A small sound classifier, trained from scratch.
Model: 19.7M parameters, mfcc input, arch transformer, activation relu, layers 12, width 320.
Training: soap at rate 0.003, 2800 steps, batches of 64, held-out accuracy 73%.
Data: trained on single notes of musical instruments (NSynth), 1.0 epochs.
Rows from block 3 of a small sound classifier, named by matrix and row number. Rows with one number belong to one neuron. Each number is 128 + 24 x the weight over its row's rms, rounded and kept within 0 to 255. All counts start at 0. Numbers have three digits each.
Before each neuron's rows are labels from the 100 clips, of 14976, where the neuron reaches its highest value: "top examples" is what is common among them. Only what is clearly more common there than usual is listed. The data: single notes of musical instruments (NSynth). In brackets: how many of the 100.
# fc1: MLP up (model.blocks.3.mlp.fc1.weight, 1920x320), inputs 256-319
# fc2: MLP down (model.blocks.3.mlp.fc2.weight, 320x1920, transposed), outputs 256-319

top examples: octave 2 (86); pitch class A# (60); note: A#2 (58)
fc1.700:093147114146199127153127123109131086169114169140124146102126166133106110111089154139152090135141141061151127126106142118122120130146189135138126091157085114201100132096136132150099128135134161
fc2.700:160093155115097145122158125133098097147107119104113107153145134130178189165167119118125123118105116085125132150117143160117113152103121131094124155109141121199124151136104156156151105086110126

top examples: octave 2 (96); pitch class D# (60); note: D#2 (57); pitch class: D (25)
fc1.226:163082145154157158072101106106169155141142108132115136137125085159125146151133115145099087132081112096142166101114129101129130127082174162119097132147174138152118137141172144128119132103070086
fc2.226:166143113077107168102104101144105132123079154111164110139112093131152169113137095124133110119131094114118107129128137160109142163115125135107178150132199175154118139132128129129083148075125145

top examples: octave 6 (93); pitch class F# (86); note: F#6 (83)
fc1.197:124106154145077123157133131139136151128107136118153114141121129135086156141121160130099106122098131143135132081143100126181135138104153117136137108134133127109120114077134163130129143137100142
fc2.197:125076092079122148137151133138118153137095153104118104179117152123121185130136158087178111121143076107086155132109126142145150138135145084114167133116152142136164144108135133134105169140143175

top examples: octave 6 (99); pitch class D (86); note: D6 (86); mallet (27)
fc1.448:173135118153112152115121128115111122164152133136135133117131129145105100143176196119112181102091139145120171104114097085129107128148097147143133136106116180115127134131138160158139108154155148
fc2.448:119092083108158106118175112131137124139048146119159110162147143113144122157148122087104141166138061152122157159132102139095142134127116157121094136084150149117138144127114151152149153154091143

top examples: pitch class G# (98); octave 2 (96); note: G#2 (95)
fc1.696:107097130100134084112096126120084173151146163149157156098136098135129118129130135142117121157115141112143132128141124108090108141143162116129109142122130122148127154131118142166177107143130113
fc2.696:143153132107089131170124122141124123126099136099148095148143116162130130114138117106123126121136070082140127177100126109137134102140118106112172137074125132121175089135151100146160131090168159

top examples: pitch class G# (99); octave 3 (96); note: G#3 (96)
fc1.76:116118146147150132122081130179107167131160130121110147129125111130092109101111114141105115143115143137147143132146153110137118112152159148137057118113113096136136100094130100123112075107120144
fc2.76:157129156092147157114127122157118100127115118130148097162116086114145138125134150139143149108102131109114095134080185103140134077118155135104114086126148142136153116104089132156160123144099113

top examples: octave 2 (54); pitch class C# (46); note: C#2 (34); instrument family: brass (32)
fc1.282:126144142137127120179109108163128147114177123149147125128108125159124108085095139158120130133153116174145109107157151092139050138162102145187112155124121107062147112157121180089145088116128110
fc2.282:125125106101102160141141124134130129132062117099102105162150103110157143143183134111156104090122106114111125152142126127119129126107104135097125172141120150127152127152166114159130167081141112

top examples: octave 2 (96); pitch class F (49); pitch class: E (49); note: F2 (48)
fc1.296:152117125162132151110112093155128126178114133083131157099104121149122135136117109134116071134082140111132131159145124063119088108144141135123167117127180172156161110133129129144103128140131123
fc2.296:158118127091104135136140108140073137138115136111145087159160103144121158137127108112146127140119101075093110141130122120149147156108117073120143150134154145136166108150150114152123158097127152

top examples: octave 6 (73); pitch class F (71); note: F6 (69); pitch class G (27)
fc1.543:105176182180142165125162112127136125155156120139102124094137130142110118136101099121130145132131182107132114169151076145128129126116129139177080121129137137118104119157121135156157153130178111
fc2.543:133146120102137129108157107134109160132106123123118130122140128093129190115164123083137101113144147112136140131116115153148159136138123111108167133086115125129153107172135116120121145107138158

top examples: octave 6 (98); pitch class C# (87); note: C#6 (86)
fc1.620:103168140167135114117132153110099095151137123166125112130129131122106092087113152139098167096123108155130158104133107165133135114121125152128097124126104129125121141095096171125144123163156107
fc2.620:164085091109159149147168112143095136135094155147137124171134105120146145154161114133147107137121112113107140094124106109132149112107153113138139121136140127128153132158124160121134147090104160

top examples: octave 3 (59); pitch class C (57); note: C3 (56); pitch class: G# (37)
fc1.243:118119140135100160127120113142066129161151110184132145057135137111143122102143115069145118083177101154123161125125125156123100122145122138138130122126106152152129134094094141136106102151141158
fc2.243:111157145090139129090124124122133118147072108127129099148172085100181143162162107088127134097125110108119143138116161125136149137150119093126137109106135136112137145139106138151171146120120133

top examples: octave 3 (72); pitch class C# (52); note: C#3 (51)
fc1.248:101122123121118111172123094125138087129127110156133112140152179153110128117110137121136162122102121121161124129137139131138115143111166139130110092117119144132114094141112083151113136153147148
fc2.248:135105092090109141132135134106136153131144134131130103150150101155143163136192145157143094100120095099120137135135120144128160141136084115100178122129117110113146151105105172119119136128175097

top examples: octave 6 (98); pitch class F (60); note: F6 (58); note: A6 (40)
fc1.143:123121128177155142135115157161127079164136129154142146135128144077126112133117101124110188112150153112120120152130132140123127165092086116126106130123092116126122127121151127155178169189158110
fc2.143:079164117097101127122142143197099129155121155150131115126132137114123162106163157133150107145161123150134135147120111121102172141115138148142146143136118132165132137116108137120145141133156163

top examples: pitch class C (98); octave 6 (95); note: C6 (94)
fc1.319:120136146153153160138170118106110097133131131144154135116139135109095123108080086158090155144145111122122145100122131097125105115115120171119084135144078129115165182108178165103149110145112108
fc2.319:137095088127154152121137119151109110130043123145128088184099096078100151119138124152117132131171150105083125127098103128150146107096141140149171168143152104144180129156146142124146173095109135

top examples: pitch class C (52); octave 8 (51); note: C8 (51); pitch class: D (48)
fc1.745:189164107135158117115147166130124126113189138101104147156138144155111170096159122166108128139095090105119135109128133102148121172130166123166135099145051104084140125118145133128092131115152095
fc2.745:114137106125156128106141112103062139128116137118099102152105116144140138096140141105147094109120135122146128135141097109114137085140105081128182158095130147135153166121100118106130153118149125

top examples: pitch class C (88); octave 6 (77); note: C6 (77)
fc1.111:112129161136156145066093145105145122093121108179145135077132131161128113117105157143115136130130115131107131101120130160143110151092114108114151167152089117161127147102159147113140102139117082
fc2.111:131118105137128149151164100157105131108116139141140142146112094122134146136113104135137129134123161110113125126087094167153137093144119112136165136121119105143145111156162136100153171097102143

top examples: synthetic (85); bass (65); octave 6 (33); pitch class: G (27)
fc1.605:162117151145127086122124105121092151115087116140149116101116128116146130115119149092090104129127118141138139166124086162110126107089132094154158107138146129134152138156086134153122141140112137
fc2.605:132093103109140143164147133106135116118158103104114127153158098109144135145178141105158104134110125118102130119119141123092091111137149152142129111074130126127135125121097163134158175109115117

top examples: octave 5 (94); pitch class A# (90); note: A#5 (90)
fc1.128:112098090140135115122149170120105122104138142137147142096168165162115128140078088162122157160118150136108102092127099097158119140145126122163088131162146147109095134108150103125127101140124110
fc2.128:123101126100108137166169134162101069092099135122145095116135124119129140118160123125155078116130107173128097127147097110121112126147091093129136123115159100114162154204124142165102154070115116

top examples: pitch class C (98); octave 5 (98); note: C5 (98)
fc1.506:126099137102147130143113115115126117174157145146116118124119119114088096144167127092137170109158138115142115161144096093089096193128098143125130091120086095118148120189162111128128147136176132
fc2.506:133131097103119132137135156143112107137092123116130112133147148116125140130165115128181178127166113131112168169131159079088155148126087129141116150117167164099170155150129092145121189060127133

top examples: synthetic (73); octave 7 (63); pitch class A# (56); note: A#7 (40)
fc1.599:122120147180099157112086153102135126132156160157140157131137081103139129089166194132106168136129107167115095113098124102123133108198139157169100105089164127103152141101112173166113122165134144
fc2.599:116104127129161114121141128161136117139092131120128127149153138121160167134143146107147147137124083130137115136095123127123139116110089137138122158104159146143159118138132127193153189092094145

top examples: synthetic (62)
fc1.607:150081136143166093154094134134134129136135097141141137124108151122124163128093097109102131132121105124142128141170136164116126117137146113103128083107157104126112133146122156105144103128086113
fc2.607:100143104085151107114106153116092166118139122091142155137117154138134130145153111133134132156132175128127156130158151151130136099162119154122116154101119091130113126138110129121139120100167171

top examples: octave 5 (73); pitch class D (71); note: D5 (67)
fc1.136:140151124108131137107084124107107110114149122134171112110159117150095106141115122152132152109130169145166129065095107114153082118157144198109082133125094114113132126116182098142143146115135100
fc2.136:163094099074105150128111124174107115111080126142107128124129115142121120118126109155100124129122104086102109147061096118159106098109117148097165165095139110166138147144150110138129166104150102

top examples: synthetic (92); bass (72); octave 1 (51); octave 0 (42)
fc1.391:126145129149073145122107130108137158080176168192137179095114196117095124132145142134136098129087116145139144080162144106117144143103121165119133174139141143131119132116162121099099119162136098
fc2.391:123105127142110122127120094117130200119099116106145094167123047121110126122128133121130151116122106096162114104094148088137163149144108126121131148130138123162183142144126122118143151125127102

top examples: octave 6 (60); pitch class D# (57); note: D#6 (55); note: A#7 (37)
fc1.217:110121106127164116116116136096110154133164117128146080046106126115140120157093125126120148139145119164150108135110084119104110102144156149143124152102141150108143102141069138129106162151122106
fc2.217:086138135120142117132097131155107106145075112105132121121148124116162117129122184086107127139127139145105141147123132079118181086134114158132149157109122158130153122142084122165122127119084139

top examples: pitch class C (73); octave 8 (68); note: C8 (68); mallet (29)
fc1.447:102141152146119110112158124097118129126170100118138148102144127158155100096108094128087110144135125144140110113141153146067105174174112104157155142129092164061130142114120136096085132174118122
fc2.447:133145123134171122141176118133112141125097075095114152109135118129121159121181097107127138149104131137102135176100121131083131112141122091147131120095138129120143152138131148098100180133109113

top examples: synthetic (86); bass (68); octave 0 (44); octave 1 (44)
fc1.587:132134114159098156083118145100144170115135129171134124131161151126089125139162116100148138125061110160128144092163097107112119128101129177102110147138124095135101097143155125126145135122142073
fc2.587:125113126122078139142132079133138147143108161130111090141143081155082108144174097102148111067122119097138114134132176109127116129136159106136191164109118148119158139131098124103127127074137155

top examples: pitch class C (60); octave 3 (59); note: C3 (59); pitch class: F (39)
fc1.115:123124127167151124104184114115084121153099105147166105108136135119147158103087167081126132132159113149089125146080128127102140142131139110121140134121130117155144092081104071152109114153104124
fc2.115:114165126097114145104158129134117131168102142150131124197084128143120165152158132089174121133141075117125157083171115148147129141123124151117149127134158175143169155151139131156132170123120096

top examples: octave 2 (89); pitch class F# (55); note: F#2 (51); note: G2 (36)
fc1.562:130145102133156181131182155104171116112173113149147126102129142115138178118103139117146129133128152126117126105159144154179165150100154139108109132119100122142078157110135130113094108093118133
fc2.562:115121116076092161106160125132148098131116124146111087165123121078167179097154111087148107116130134138090097132104129133125150129129131091094163116125169139117134170143103138160128181097166123

top examples: octave 2 (47); organ (46); pitch class F# (36)
fc1.388:132102122138140171135094133125117171130148146110098119127099114184151142124095145152152118116086149115149173095131128080133091110123112131153126156113084161120105112107154196097105121171129129
fc2.388:138112081142122125132144115113112069156059104122100168109143132142123175137139128106186124101128138147124137172136121098117130097100110128120183142096104147146149115170093118159112146104129146

top examples: octave 5 (99); pitch class F (95); note: F5 (94)
fc1.264:119123169170142125122091119143081074132143152228170181124156126140072130130084123085143135116138101127144131134122150082133084115108143126172125111091126124111138103178169120108149091145081137
fc2.264:119099153117126105151113139148098119144135121139151111093166118123161184117141137141181102091115121142082147138083099132149156167109159121114153131140147165154142119159104095110109150105058146

top examples: synthetic (60); bass (57); octave 2 (33); octave 1 (29)
fc1.689:135131148122146161113075111105159150076147089163130152131126139100082119103105148159122119143139144128127117120123168107141097103099159156140074130126139096126151128113139125125156105132131125
fc2.689:140124112150093153151158127135117135127127146097109148149145121163136152105124103155169128131093115151103143122177114156163138155159096126180066158124128130131034121144173105163158126099131109

top examples: octave 3 (96); pitch class D# (91); note: D#3 (87)
fc1.724:076096095181104168119165123145128115104144130154155139080134096159092140138131118126130106096134144103144115164147122111083128126149128161157154160121157130129106144130115106095127123137104150
fc2.724:100113118121115129159161125108086095093116107054131142136116101170155157100142130149134181118121115155138167137119135136112157128129081135110163116104134172132119139134106108121111167110092175

top examples: octave 3 (99); pitch class G (97); note: G3 (97)
fc1.601:143130141135126205145153176110093127150162156071104096129123126153126167139103094125121141087136126096118139144145082176070122128113140162185085104134151147088092121144105141121090106130117102
fc2.601:146125119118090153123150111090111129110137099116107138130100150099153153117143173083164088107134160092158115133145082119179121125146148131098117140135154132128117131178164179113119177111175139

top examples: octave 2 (82); pitch class C# (46); note: C#2 (43); pitch class: D (28)
fc1.330:129130200145126107127140109138117108150143137151159158115089133111124128133130144153110107128144108113133137159172120145159125113135133154158112118165126112140089126148154091142125147144130092
fc2.330:095072116083101132154124141164118177100061146096088116174120121102109122130129120150105116128111150117104140166094145151125158155133130091133143157117144128103153150128145144181151140087112132

top examples: synthetic (81); octave 2 (50); instrument family: bass (49); pitch class C (34)
fc1.472:132150117123133066175094141134162157138153154131132152095138175122082108139084167135127101107100166136154123135122125117131083112138110113142108074118100129147167085128096182113172123150161096
fc2.472:123098162103098146173161087160109086130085116121137134175148131118114128154188116112130146096128122113112156125106138092148124125152149121114115138093111125148157143165108135137165152084131133

top examples: octave 3 (97); pitch class G (96); note: G3 (96); acoustic (79)
fc1.405:117153118167152194182122113104090149153139138099149129138160153119161165114099129109096128109136136127097105129126121195122135119140148097152068106139129128133127128153154136158107133114097078
fc2.405:106113131097111122136161097093097145088109144118122145133126127070151168134162134088153093109102106147137143146100101149118120147136126126113157148094157161154130120123141147134144156125126122