{
  "n_mels": 64,
  "spec_augment": false,
  "norm_position": "pre",
  "mlp_ratio": 6,
  "inner_norm": false,
  "drop_path": 0.05,
  "width": 320,
  "init": "xavier_uniform",
  "learning_rate": 0.003,
  "shampoo_beta": 0.999,
  "one_sided": false,
  "adamw_lr_other_params": 0.0018,
  "warmup_steps": 140
}
Rows from block 4, named by matrix and row number. Rows with one number belong to one neuron. Each number is 500 + 25 x the weight over its row's rms, rounded and kept within 0 to 999. All counts start at 0. Numbers have three digits each. After the name is the row's rms in percent of the matrix's.
# fc1: MLP up (model.blocks.4.mlp.fc1.weight, 1920x320), inputs 80-159
# fc2: MLP down (model.blocks.4.mlp.fc2.weight, 320x1920, transposed), outputs 80-159
fc1.1341 125:467556473494484544462491502472493524520481505510518510522523518474519534474526481481505506533476489480485518463532458489488510485440511488486506470556531477520525512489496476479527496478494503521477452467473524537467518514486455512499493451
fc2.1341 128:477473509493514545485514534471500518523547493515482521487468494501485467524502493475509505509543478506497570477463509534531541534523539475488476485526505476505448533544464512485503468507492514521476447545531500506501484486541559488465483436
fc1.1342 071:521504513461509465471460452490474479501486515475514476489474469507489490520537521510523501475447518495504498484539464506508514537520477453493516512485535474507482485508503485524510536518530499445481484475451454501504480529492481522523498517
fc2.1342 053:522446499479511540524537554499484484448490499516540504465511525476477480539523532515453527505521462498502467469496513449507475495473501529512470504492494493482494502513458445453510496499521507499531532496528479522512497476542513508472482492
fc1.1343 137:482474509509490492506513470509497500541548510493480485491506500524487538502504487511432501466457503473491498518489491498481503544513469452535522502491445478536508541473538545532480495508528490519505482449517511537516508450513477509455473489
fc2.1343 135:489493506506525488507476473524465560505538490551493516494468544526474535534538480529487513512524468479505499540467536472502487521513524514513479495518523496511475504486496482543473482507481527479457459495509474497545479471525497514523520490
fc1.1344 118:455531481516512508513507476483479504491504567499436460513487496468497510514552518481484522470491468488500498492509521543477517520470518507531516501482546503506522526471480514503472512521505508536490464503513454502507480511484513531481524520
fc2.1344 109:486546495469527532507509527477514466511512486525499521492505532535479537536510522496472490510487492485544524511453533528511530500515493565507456506452514504452508490444511460505527485481502466488479513530510481448489487512492507462503512521
fc1.1345 069:514488512524463485534507471537502461473516543529489467523490476509490539504492532503538521474480445454507501512493469491489526486546537538537502474530516459526528530510527522487535519511474514490544486478473445504494535504503527537528548553
fc2.1345 076:503482515498512559467546517477465500490483532518522486460487478455517513496475473505476484516529525481475475462478538504489532521492525532519493518439504515481495479481465500502507468517506475521470487509497504495549495505553507485463474457
fc1.1346 152:485503496506504470499487471501496507509533496500500478505550505523492497444520527521528489470492474495493508530553510466463479497528507496467521518571470522533463510520472520534477498480488469521475516436491455475533489478471491510486503515
fc2.1346 158:480482515493502580488456510556484485463542498496461559488449487474484477494454490499483496503498469516484452499477536492499480506522524479491488512503560506467466500490453479497478475457498485515477488491504518496563484530528517457466500491
fc1.1347 075:523539516491578486491492501451537478488467516500470496542488486501492523509460462490523473515555532484479503488544497473524501503500417522455536519488489449534508477545483492495519527511496488505507528447476536527545469480510486527477507514
fc2.1347 064:497451528478479552480531528488490510511520488532444525479465526501488529496540499538552545489542512489514510498516506520504491552499491524527465533511516479481480471510536464471508492490514487536436506540543518513505469462531515497498453468
fc1.1348 087:486503540475499516529515492467531524506517522500508552531504529493507473492510487495512522500547454497480515490501458513463466500476486453488537540515503460543503492511500496496493528507484458528490520495494473525503512542509473532493554447
fc2.1348 088:479479522519502520487497512527506499521481503524544496501500554469497550509488500502483480512517546493475502478467520529463530542500523485475454467509526539495486514484531496488510457501516510496470513500513510502535458512511553512468499461
fc1.1349 169:506469527464506504499532497507504513499531467453553494536468542470470493508462510497463530534501484512506477470489520546457502498478489495509482549510500468549516511484478526503517476491529507514493470472510496510515525510512520519497504484
fc2.1349 209:474501553533507501499509499517505508490489487514543484489482510479458477550484512490470507491523478473508529489463538513465482504488493520490459509473501488467455494453522490474537490518509511494496465522536496488532504517552527540494493503
fc1.1350 070:466490489519522485494513521552441473494477474513499507508508479511465515468482532467522487492482465518537437480530485501530489492476477551504530486525519501504517545475519510488480490468522527488545491473450476517470512514475477523501483525
fc2.1350 065:449518506468540471525512508524475496478485454512478487462504481525525473531464516493495492467510468514505516523492474498512511503519504492484530517472486534461471513537511499556503501516524538490544513500483499521526455562465534492516523490
fc1.1351 192:470488454479515516461490549462539481506518510497479473525522504501480495506486508478493526470499504538504450526534481452483481506476486523498543450511486487469494513537461488522516497491514499504535479497475478491468470493516467502474510510
fc2.1351 229:525517498456490515519508513501516452480507538495482506500507480485474525522469517521481509510491506491498473555484486478541464550498521529500490488466520480504469475528499464474492468496533506476475486536501518516550469503521527518501523496
fc1.1352 096:469508488526502484498500529475506472482492548468463510499527483519501502488527551479466485474488496500504527489505530517495484524515492453528491517472504486517559529466481536531495480507544464530495495482529445485452494466467520557471512553
fc2.1352 118:501529553479500543516521503456519490498503501515485559487463545482512528541496498477510526521522528493522498503442561492533568513540531553504494491454479510457504498507536473491483468489445491541477526505496517503488491518509494489508507493
fc1.1353 058:510461491468535536433459521459485466439517525446488489502534538519487460478505508493450486478475529533541501511522499507515537517512468484502457493471470522531541467476483500452464520518554497511528507552499445477507510485446468507502525500
fc2.1353 062:504490514451490507497497502527507478520497478524505482482499479499557477522527489496489501499495512495486484459487507519476505506506491491473518486524509485529518523488491485491485487542487463509461502500488471553558530494525503491479504505
fc1.1354 181:521510519506513521542540493509506498494522500497506547536510503468497497520465486516498501517519508513526490495441504508475507460521527506555500489498522473477475496511487501506420512439468526526497550532466458503510487512477505469470521464
fc2.1354 132:513506478529489510506489524482498477515491509529464491498509500486501515514488530509484483493510484508515490524525528480457455493491493486466469477499520502510492498464458510469518463543498475507481509534548522488516497460535507522454446516
fc1.1355 062:500544536530534481482496499491513447476472534489489461500472499507438529502506506516560494518518510477515472487565466482469467493494476516483516504521500464506520509545477492495489517513513513510509523471459510473472495477482461504523509515
fc2.1355 055:519523487482492527485514475482485501504491497496500501493484501529487509500501486514501474487538463479467503511486461474497488532533491522502458541499527524494473457540534500495462513524517474468512487529527501522541486500499506503488498487
fc1.1356 189:506528501491517546477512497510499477499494492479479459519525538461485461467471494504489521488461469458483466509511518533498514484483521486509501552499472465488503491495508502484491548473561471508519561470495516482472540506515514480515525504
fc2.1356 209:482489519507494550537500475481480478515522542514511545494476492491526470529479487517514490493498519484492504483469501522520509492501515512457463480453503481476465495500485465433509503438500469526519500552483511471543472530499521498503507527
fc1.1357 081:481532481489506513528507510517530488476478525483494502502519503509484521479493528493522513509482504541472564493475498523500488523474490452519498486523479485533503554484536510527549515514515506455501476501482464522511487497521497480454475533
fc2.1357 083:488560482512496539530532507487518468510493508521474534505522512498492458483476487533529527537512504506492511535471529456502515547502499535498467484456494559463510464518479483528501482482492473491460502528506516469492460456495511511513507456
fc1.1358 077:520504469528530503546496481486529538507474525487455495474493462530493465512498469514530496525507500527477509525493528503515517500501486507524473516505539475503496499524537536482499503460501467526513511491521476506468538562493525484537503501
fc2.1358 075:539491523546494533508463498484512508508515497500495496492498504512518492499479519524469496527527488509496522507501472498526521526509525502474467507482516548495472481485486508485503443470544480490541506511538508450537563530488491492527509460
fc1.1359 079:486487519477520478488517526521501491565481503490484491454474519469549515476495520480504469481499507489470487508525507522473509491513513465506521530501501469533570500508511504511482517528499487514470537470532517545458527491499466545504547508
fc2.1359 082:509515507474459530553502521462493539499489490515463525485447510528487507499517527527504517488545491503470481514482512505507480507491508518503461468511507478475498506482469512509486442481461506462467464492476485497541462533478521509505536481
fc1.1360 059:498477522528492527460468486539493496509504509501471518488489508474491549503505528470503495481515488530486523502506485476473542458518512501525543522532502441521518552476534471531428499461508473507471476439468524460477526539486536428483529491
fc2.1360 055:524486510480523502490518529525458462495532497525499487458473504463463487509481526499488509537558505531478543512446526502537467539511493508496464506483498556471473531529496495517541494512497492493493508502532526523501455528496510489481455504
fc1.1361 151:501466481527515530466524537483500498526506475510460495515523497537509497523476502447583487481481501530506505541519537519483501473467478450558482502515469476478499482475494505497503467482530460513502490510506480474500487502530495514524490479
fc2.1361 124:486505482496487528529535486451483534529523529535483523538512453493491528508476485458491500485508535506473509575497506485524495496544501537496527496510517531482509494515497498520527470506522474516511497514499537527511497517530497472443494517
fc1.1362 062:492499478497531510471483522479501512442509545486500482493498498470504472519497474504499513485499482529508476496543529508482508498514514530471492564517456471495506518522496512516461515474506542466519489465485517501503493544493504533473529501
fc2.1362 063:499468521479506499474508488499486481491498508518501481447504498447491519500509517526513523507486486498480509532508488481509530525535516502459453519472552527513462462529487524472490456532543509470470471541495529496568489461533510500494503454
fc1.1363 073:450507536514506519482523489548531470498524541451501500530479500495483551493529538484507501502478496505526456513528532519460498492488520470524539459517478501497531548484465481505470477509485479543519493509494485506556509507456513452510505523
fc2.1363 077:544533506486475514496510511520445473483502525515510544498464499510494516496521529497496502450511515543518517541474513464502497530504540526507496469473506495460499512482473458506532457481454504504500477496516516446517474524481533478479514430
fc1.1364 063:479469447570489484546522535462514453511433459486477486505502517480558507420524484458492492531499488518502509482519481513514523480511414506486533495494502509543500514546549510526475520506535496501542491491534504489494504483495508500505518461
fc2.1364 067:497518521485532504501503451476487483445509514481520476487541534488510477546490531505431502523501531528468519516474481438483506497530521518478505506475491553486497464498542476514530541507477490486488514493490485466511506502508499540508470511
fc1.1365 051:512493490476497474502494478511500551493487527518489503494504477512505476461491508528523534531485492485487500482546523499475448548531487506475463524490504514510484532499528525477500467551517481533504473497468505520455518466514475533529487494
fc2.1365 046:533465524468459485478473480505522495502556537469521463454454501501513534526536490495499460456506462533520466525497532480503471517484509522510492540451499500473502482487534521495482484482458529505497493483493529492494457472537509471507441491
fc1.1366 088:489463484514480518526478457550538560499459489521536512493516488468522479519537486465458496504492477519501500479571501465505526473534475491490487534478457515495470493564493524499511534526515528469519510476490530480481528501497536486460472462
fc2.1366 100:508501507490536497503507496496530541443461470492504515472469555506482512486529536515478514501542502532495456509469506459489489537528512530505469486514502498463429453496531454498530489511490499441467482523539501478511501505509492493464453509
fc1.1367 092:497488489501506510523493530492489523473487512518542534452451504524476542541491525496505538509514512545453521481481531484524518436509532513536521495492487490481533518489474536462486480490482535465563485546492476468476431513491509523496504500
fc2.1367 091:483492518515537542501519511501520516548527499503550523479456528484497546524504506508462505534507464516522518500470522525451539493512532534475455445489504543460510526452479473521522458493518440511492493518474518495518480520532488491487491495
fc1.1368 067:506525474526515518496492489465489500461520530513477533514497471513485481501533480471535548509522519530486500457451493488508530461509539523493513517490473473439539474497456486496501531482490506477553519504510500511452499510492471493469527504
fc2.1368 073:522465502450474509494532509483489495551480523494477496471473508538506492503490474548479473517485492479538512546514533504538539555501530504466412514482521496529476460500493506494495473525508508491456479544525510519541504481521535518506475475
fc1.1369 098:501481484504471477508477487510496513498512506444459497493500524522476523498510478496464504498507515502515464476493481509450513503476479469567526511514475459522557547442457522517470498499526490478501493423516465523501496443522464498499516455
fc2.1369 099:475471521523522551527484505488499496529501515534442517458493537465543507548505513553503503520512475521477487546463489486555515525513525511490444457505533505465478496508486488524511486508499511502534481551528506473522478495495508515505490526
fc1.1370 086:467453497503510521511470484506524480472491541507490526510488546492528485474518506540477501455489505544473502508547459524475516542483540474511507470515508529505528494508503475477481516532500466505481502537482479519520526531470509493527531467
fc2.1370 082:508494506509496522502479518446511521514491514554483507459506517501491490534548521519523499493507525520469511518522538487513541523489528503463517505473491528504492471517517492463466471478485549507515520602498499449509522503483518518510512546
fc1.1371 183:485510495480515459506482504474506461491534524508543521504519541493497484480485503494522492519505473475509453520550500485438491491485541577508488513516478511517509545547517518506495506502512494519508554483445452518491522511489465493487497487
fc2.1371 248:526525486472514501532490499475524442464513519507497520513496520489502483515484486515483518568489497522492481558465485469544512529493513533491461495464504523505499520511521465493507486508538488509482468521492496509524503498534562526502530514
fc1.1372 141:520513473453484520460495484501457486486455493510492509531516513513515485489524505474473517477486514492485468456535493539532559546526514499534519506475521521512450516527488526542510469526499496464481488514496539520476520498499491483473500433
fc2.1372 128:513506526461504525491513513503474502492528521523488491488486501511539498515456479478513502516504493523523478492471511520521553518551511538488446544436496495487465485539528484516523475512515496513527478529497523515530521498528489492479507467
fc1.1373 109:489532487506489470488474519558511471464529510459518469519527512474450474497512474457464492491493517523490484476524522562459519508480553520519494518505479517489535524503489558503525506510517519510497536529512485508491500522517519489460485498
fc2.1373 111:488543516518555504472489540517504498479517485490496499465487508485496534517510503489445513485518480537501469490494518510505539510523502514496503505469552513480519465509470502526546496507525530525469493584532517487531503510514517491475524466
fc1.1374 071:455463511515535501479518528526501477532494453501475456475501475493483498465546537505533517506524428516510450500529492521491508492460495474521525512528517466496481484483496501519507503466497499495502490480494512533489528478446498501521491465
fc2.1374 073:468499496523507480513527541477478513520475499487526503477472485499486496507504504481462484513532513498502523560495541484514492516494487461489475523501513509461499491510468502503490438449494492464495525478529546532473502498487520499534469498
fc1.1375 052:518471505511493534528458478475508477453495455502450503513489493500492466481504538511521498527467496534475497461534526502488506452519474477476521471496446513496516546458466493538532561465468475508495480472533496479497460513483500491520525511
fc2.1375 067:482498482480529475556501512488472495529510513487458544498510521507513450518457529505429498515516513502478499554510480537514523507540513491473487472493520519470447468500506526505501467459515528490533513487492495537518506515486516510521505479
fc1.1376 120:504470514520501483510505482469472518562475488462486511531532498488498475474539532509491511477478520477516485472487495482514505505479480460480506511515475513476523514474493511471467512516520497447482484473509530500479518461507503494470490480
fc2.1376 116:528492512468536511534509487463447476526488482499488527512466527458508483526510496514482504507470525528490531538450494524509511534527553575497493487504534536470507452512487493518515475513489507507521491493488497506498531510488534513472515496
fc1.1377 074:493469479512510503432515490503498536517539467533494451472508541507483522466560482483484509496499532491499482497526476519456487534477522514502472525470477468457501452496520541531472520553491481495464532482517500528498525477510451474466499529
fc2.1377 067:492484506517489500533486482526433517515555492545491523473480524520505510526489498500435476492514536481541494522494520532528516540563472520540457508486460485456508508499527515497469494497531474493466495536521476523534463467507543468521519451
fc1.1378 126:500505515507484469489465455494520488557528504530485521505519433513503516522544454539492518478495476490526499507507495513459505438450515513504542502507516514486527526474457519507541546469490519521521467499502460486500537473475501492553506544
fc2.1378 128:469501524493535462501508474539508482529549517529506513478497518521526509515490479530471517467530468481496511517461500520492508495486510552477504489485502544436466516471502477532527527470480518501486471536492470488539455488475499511514500512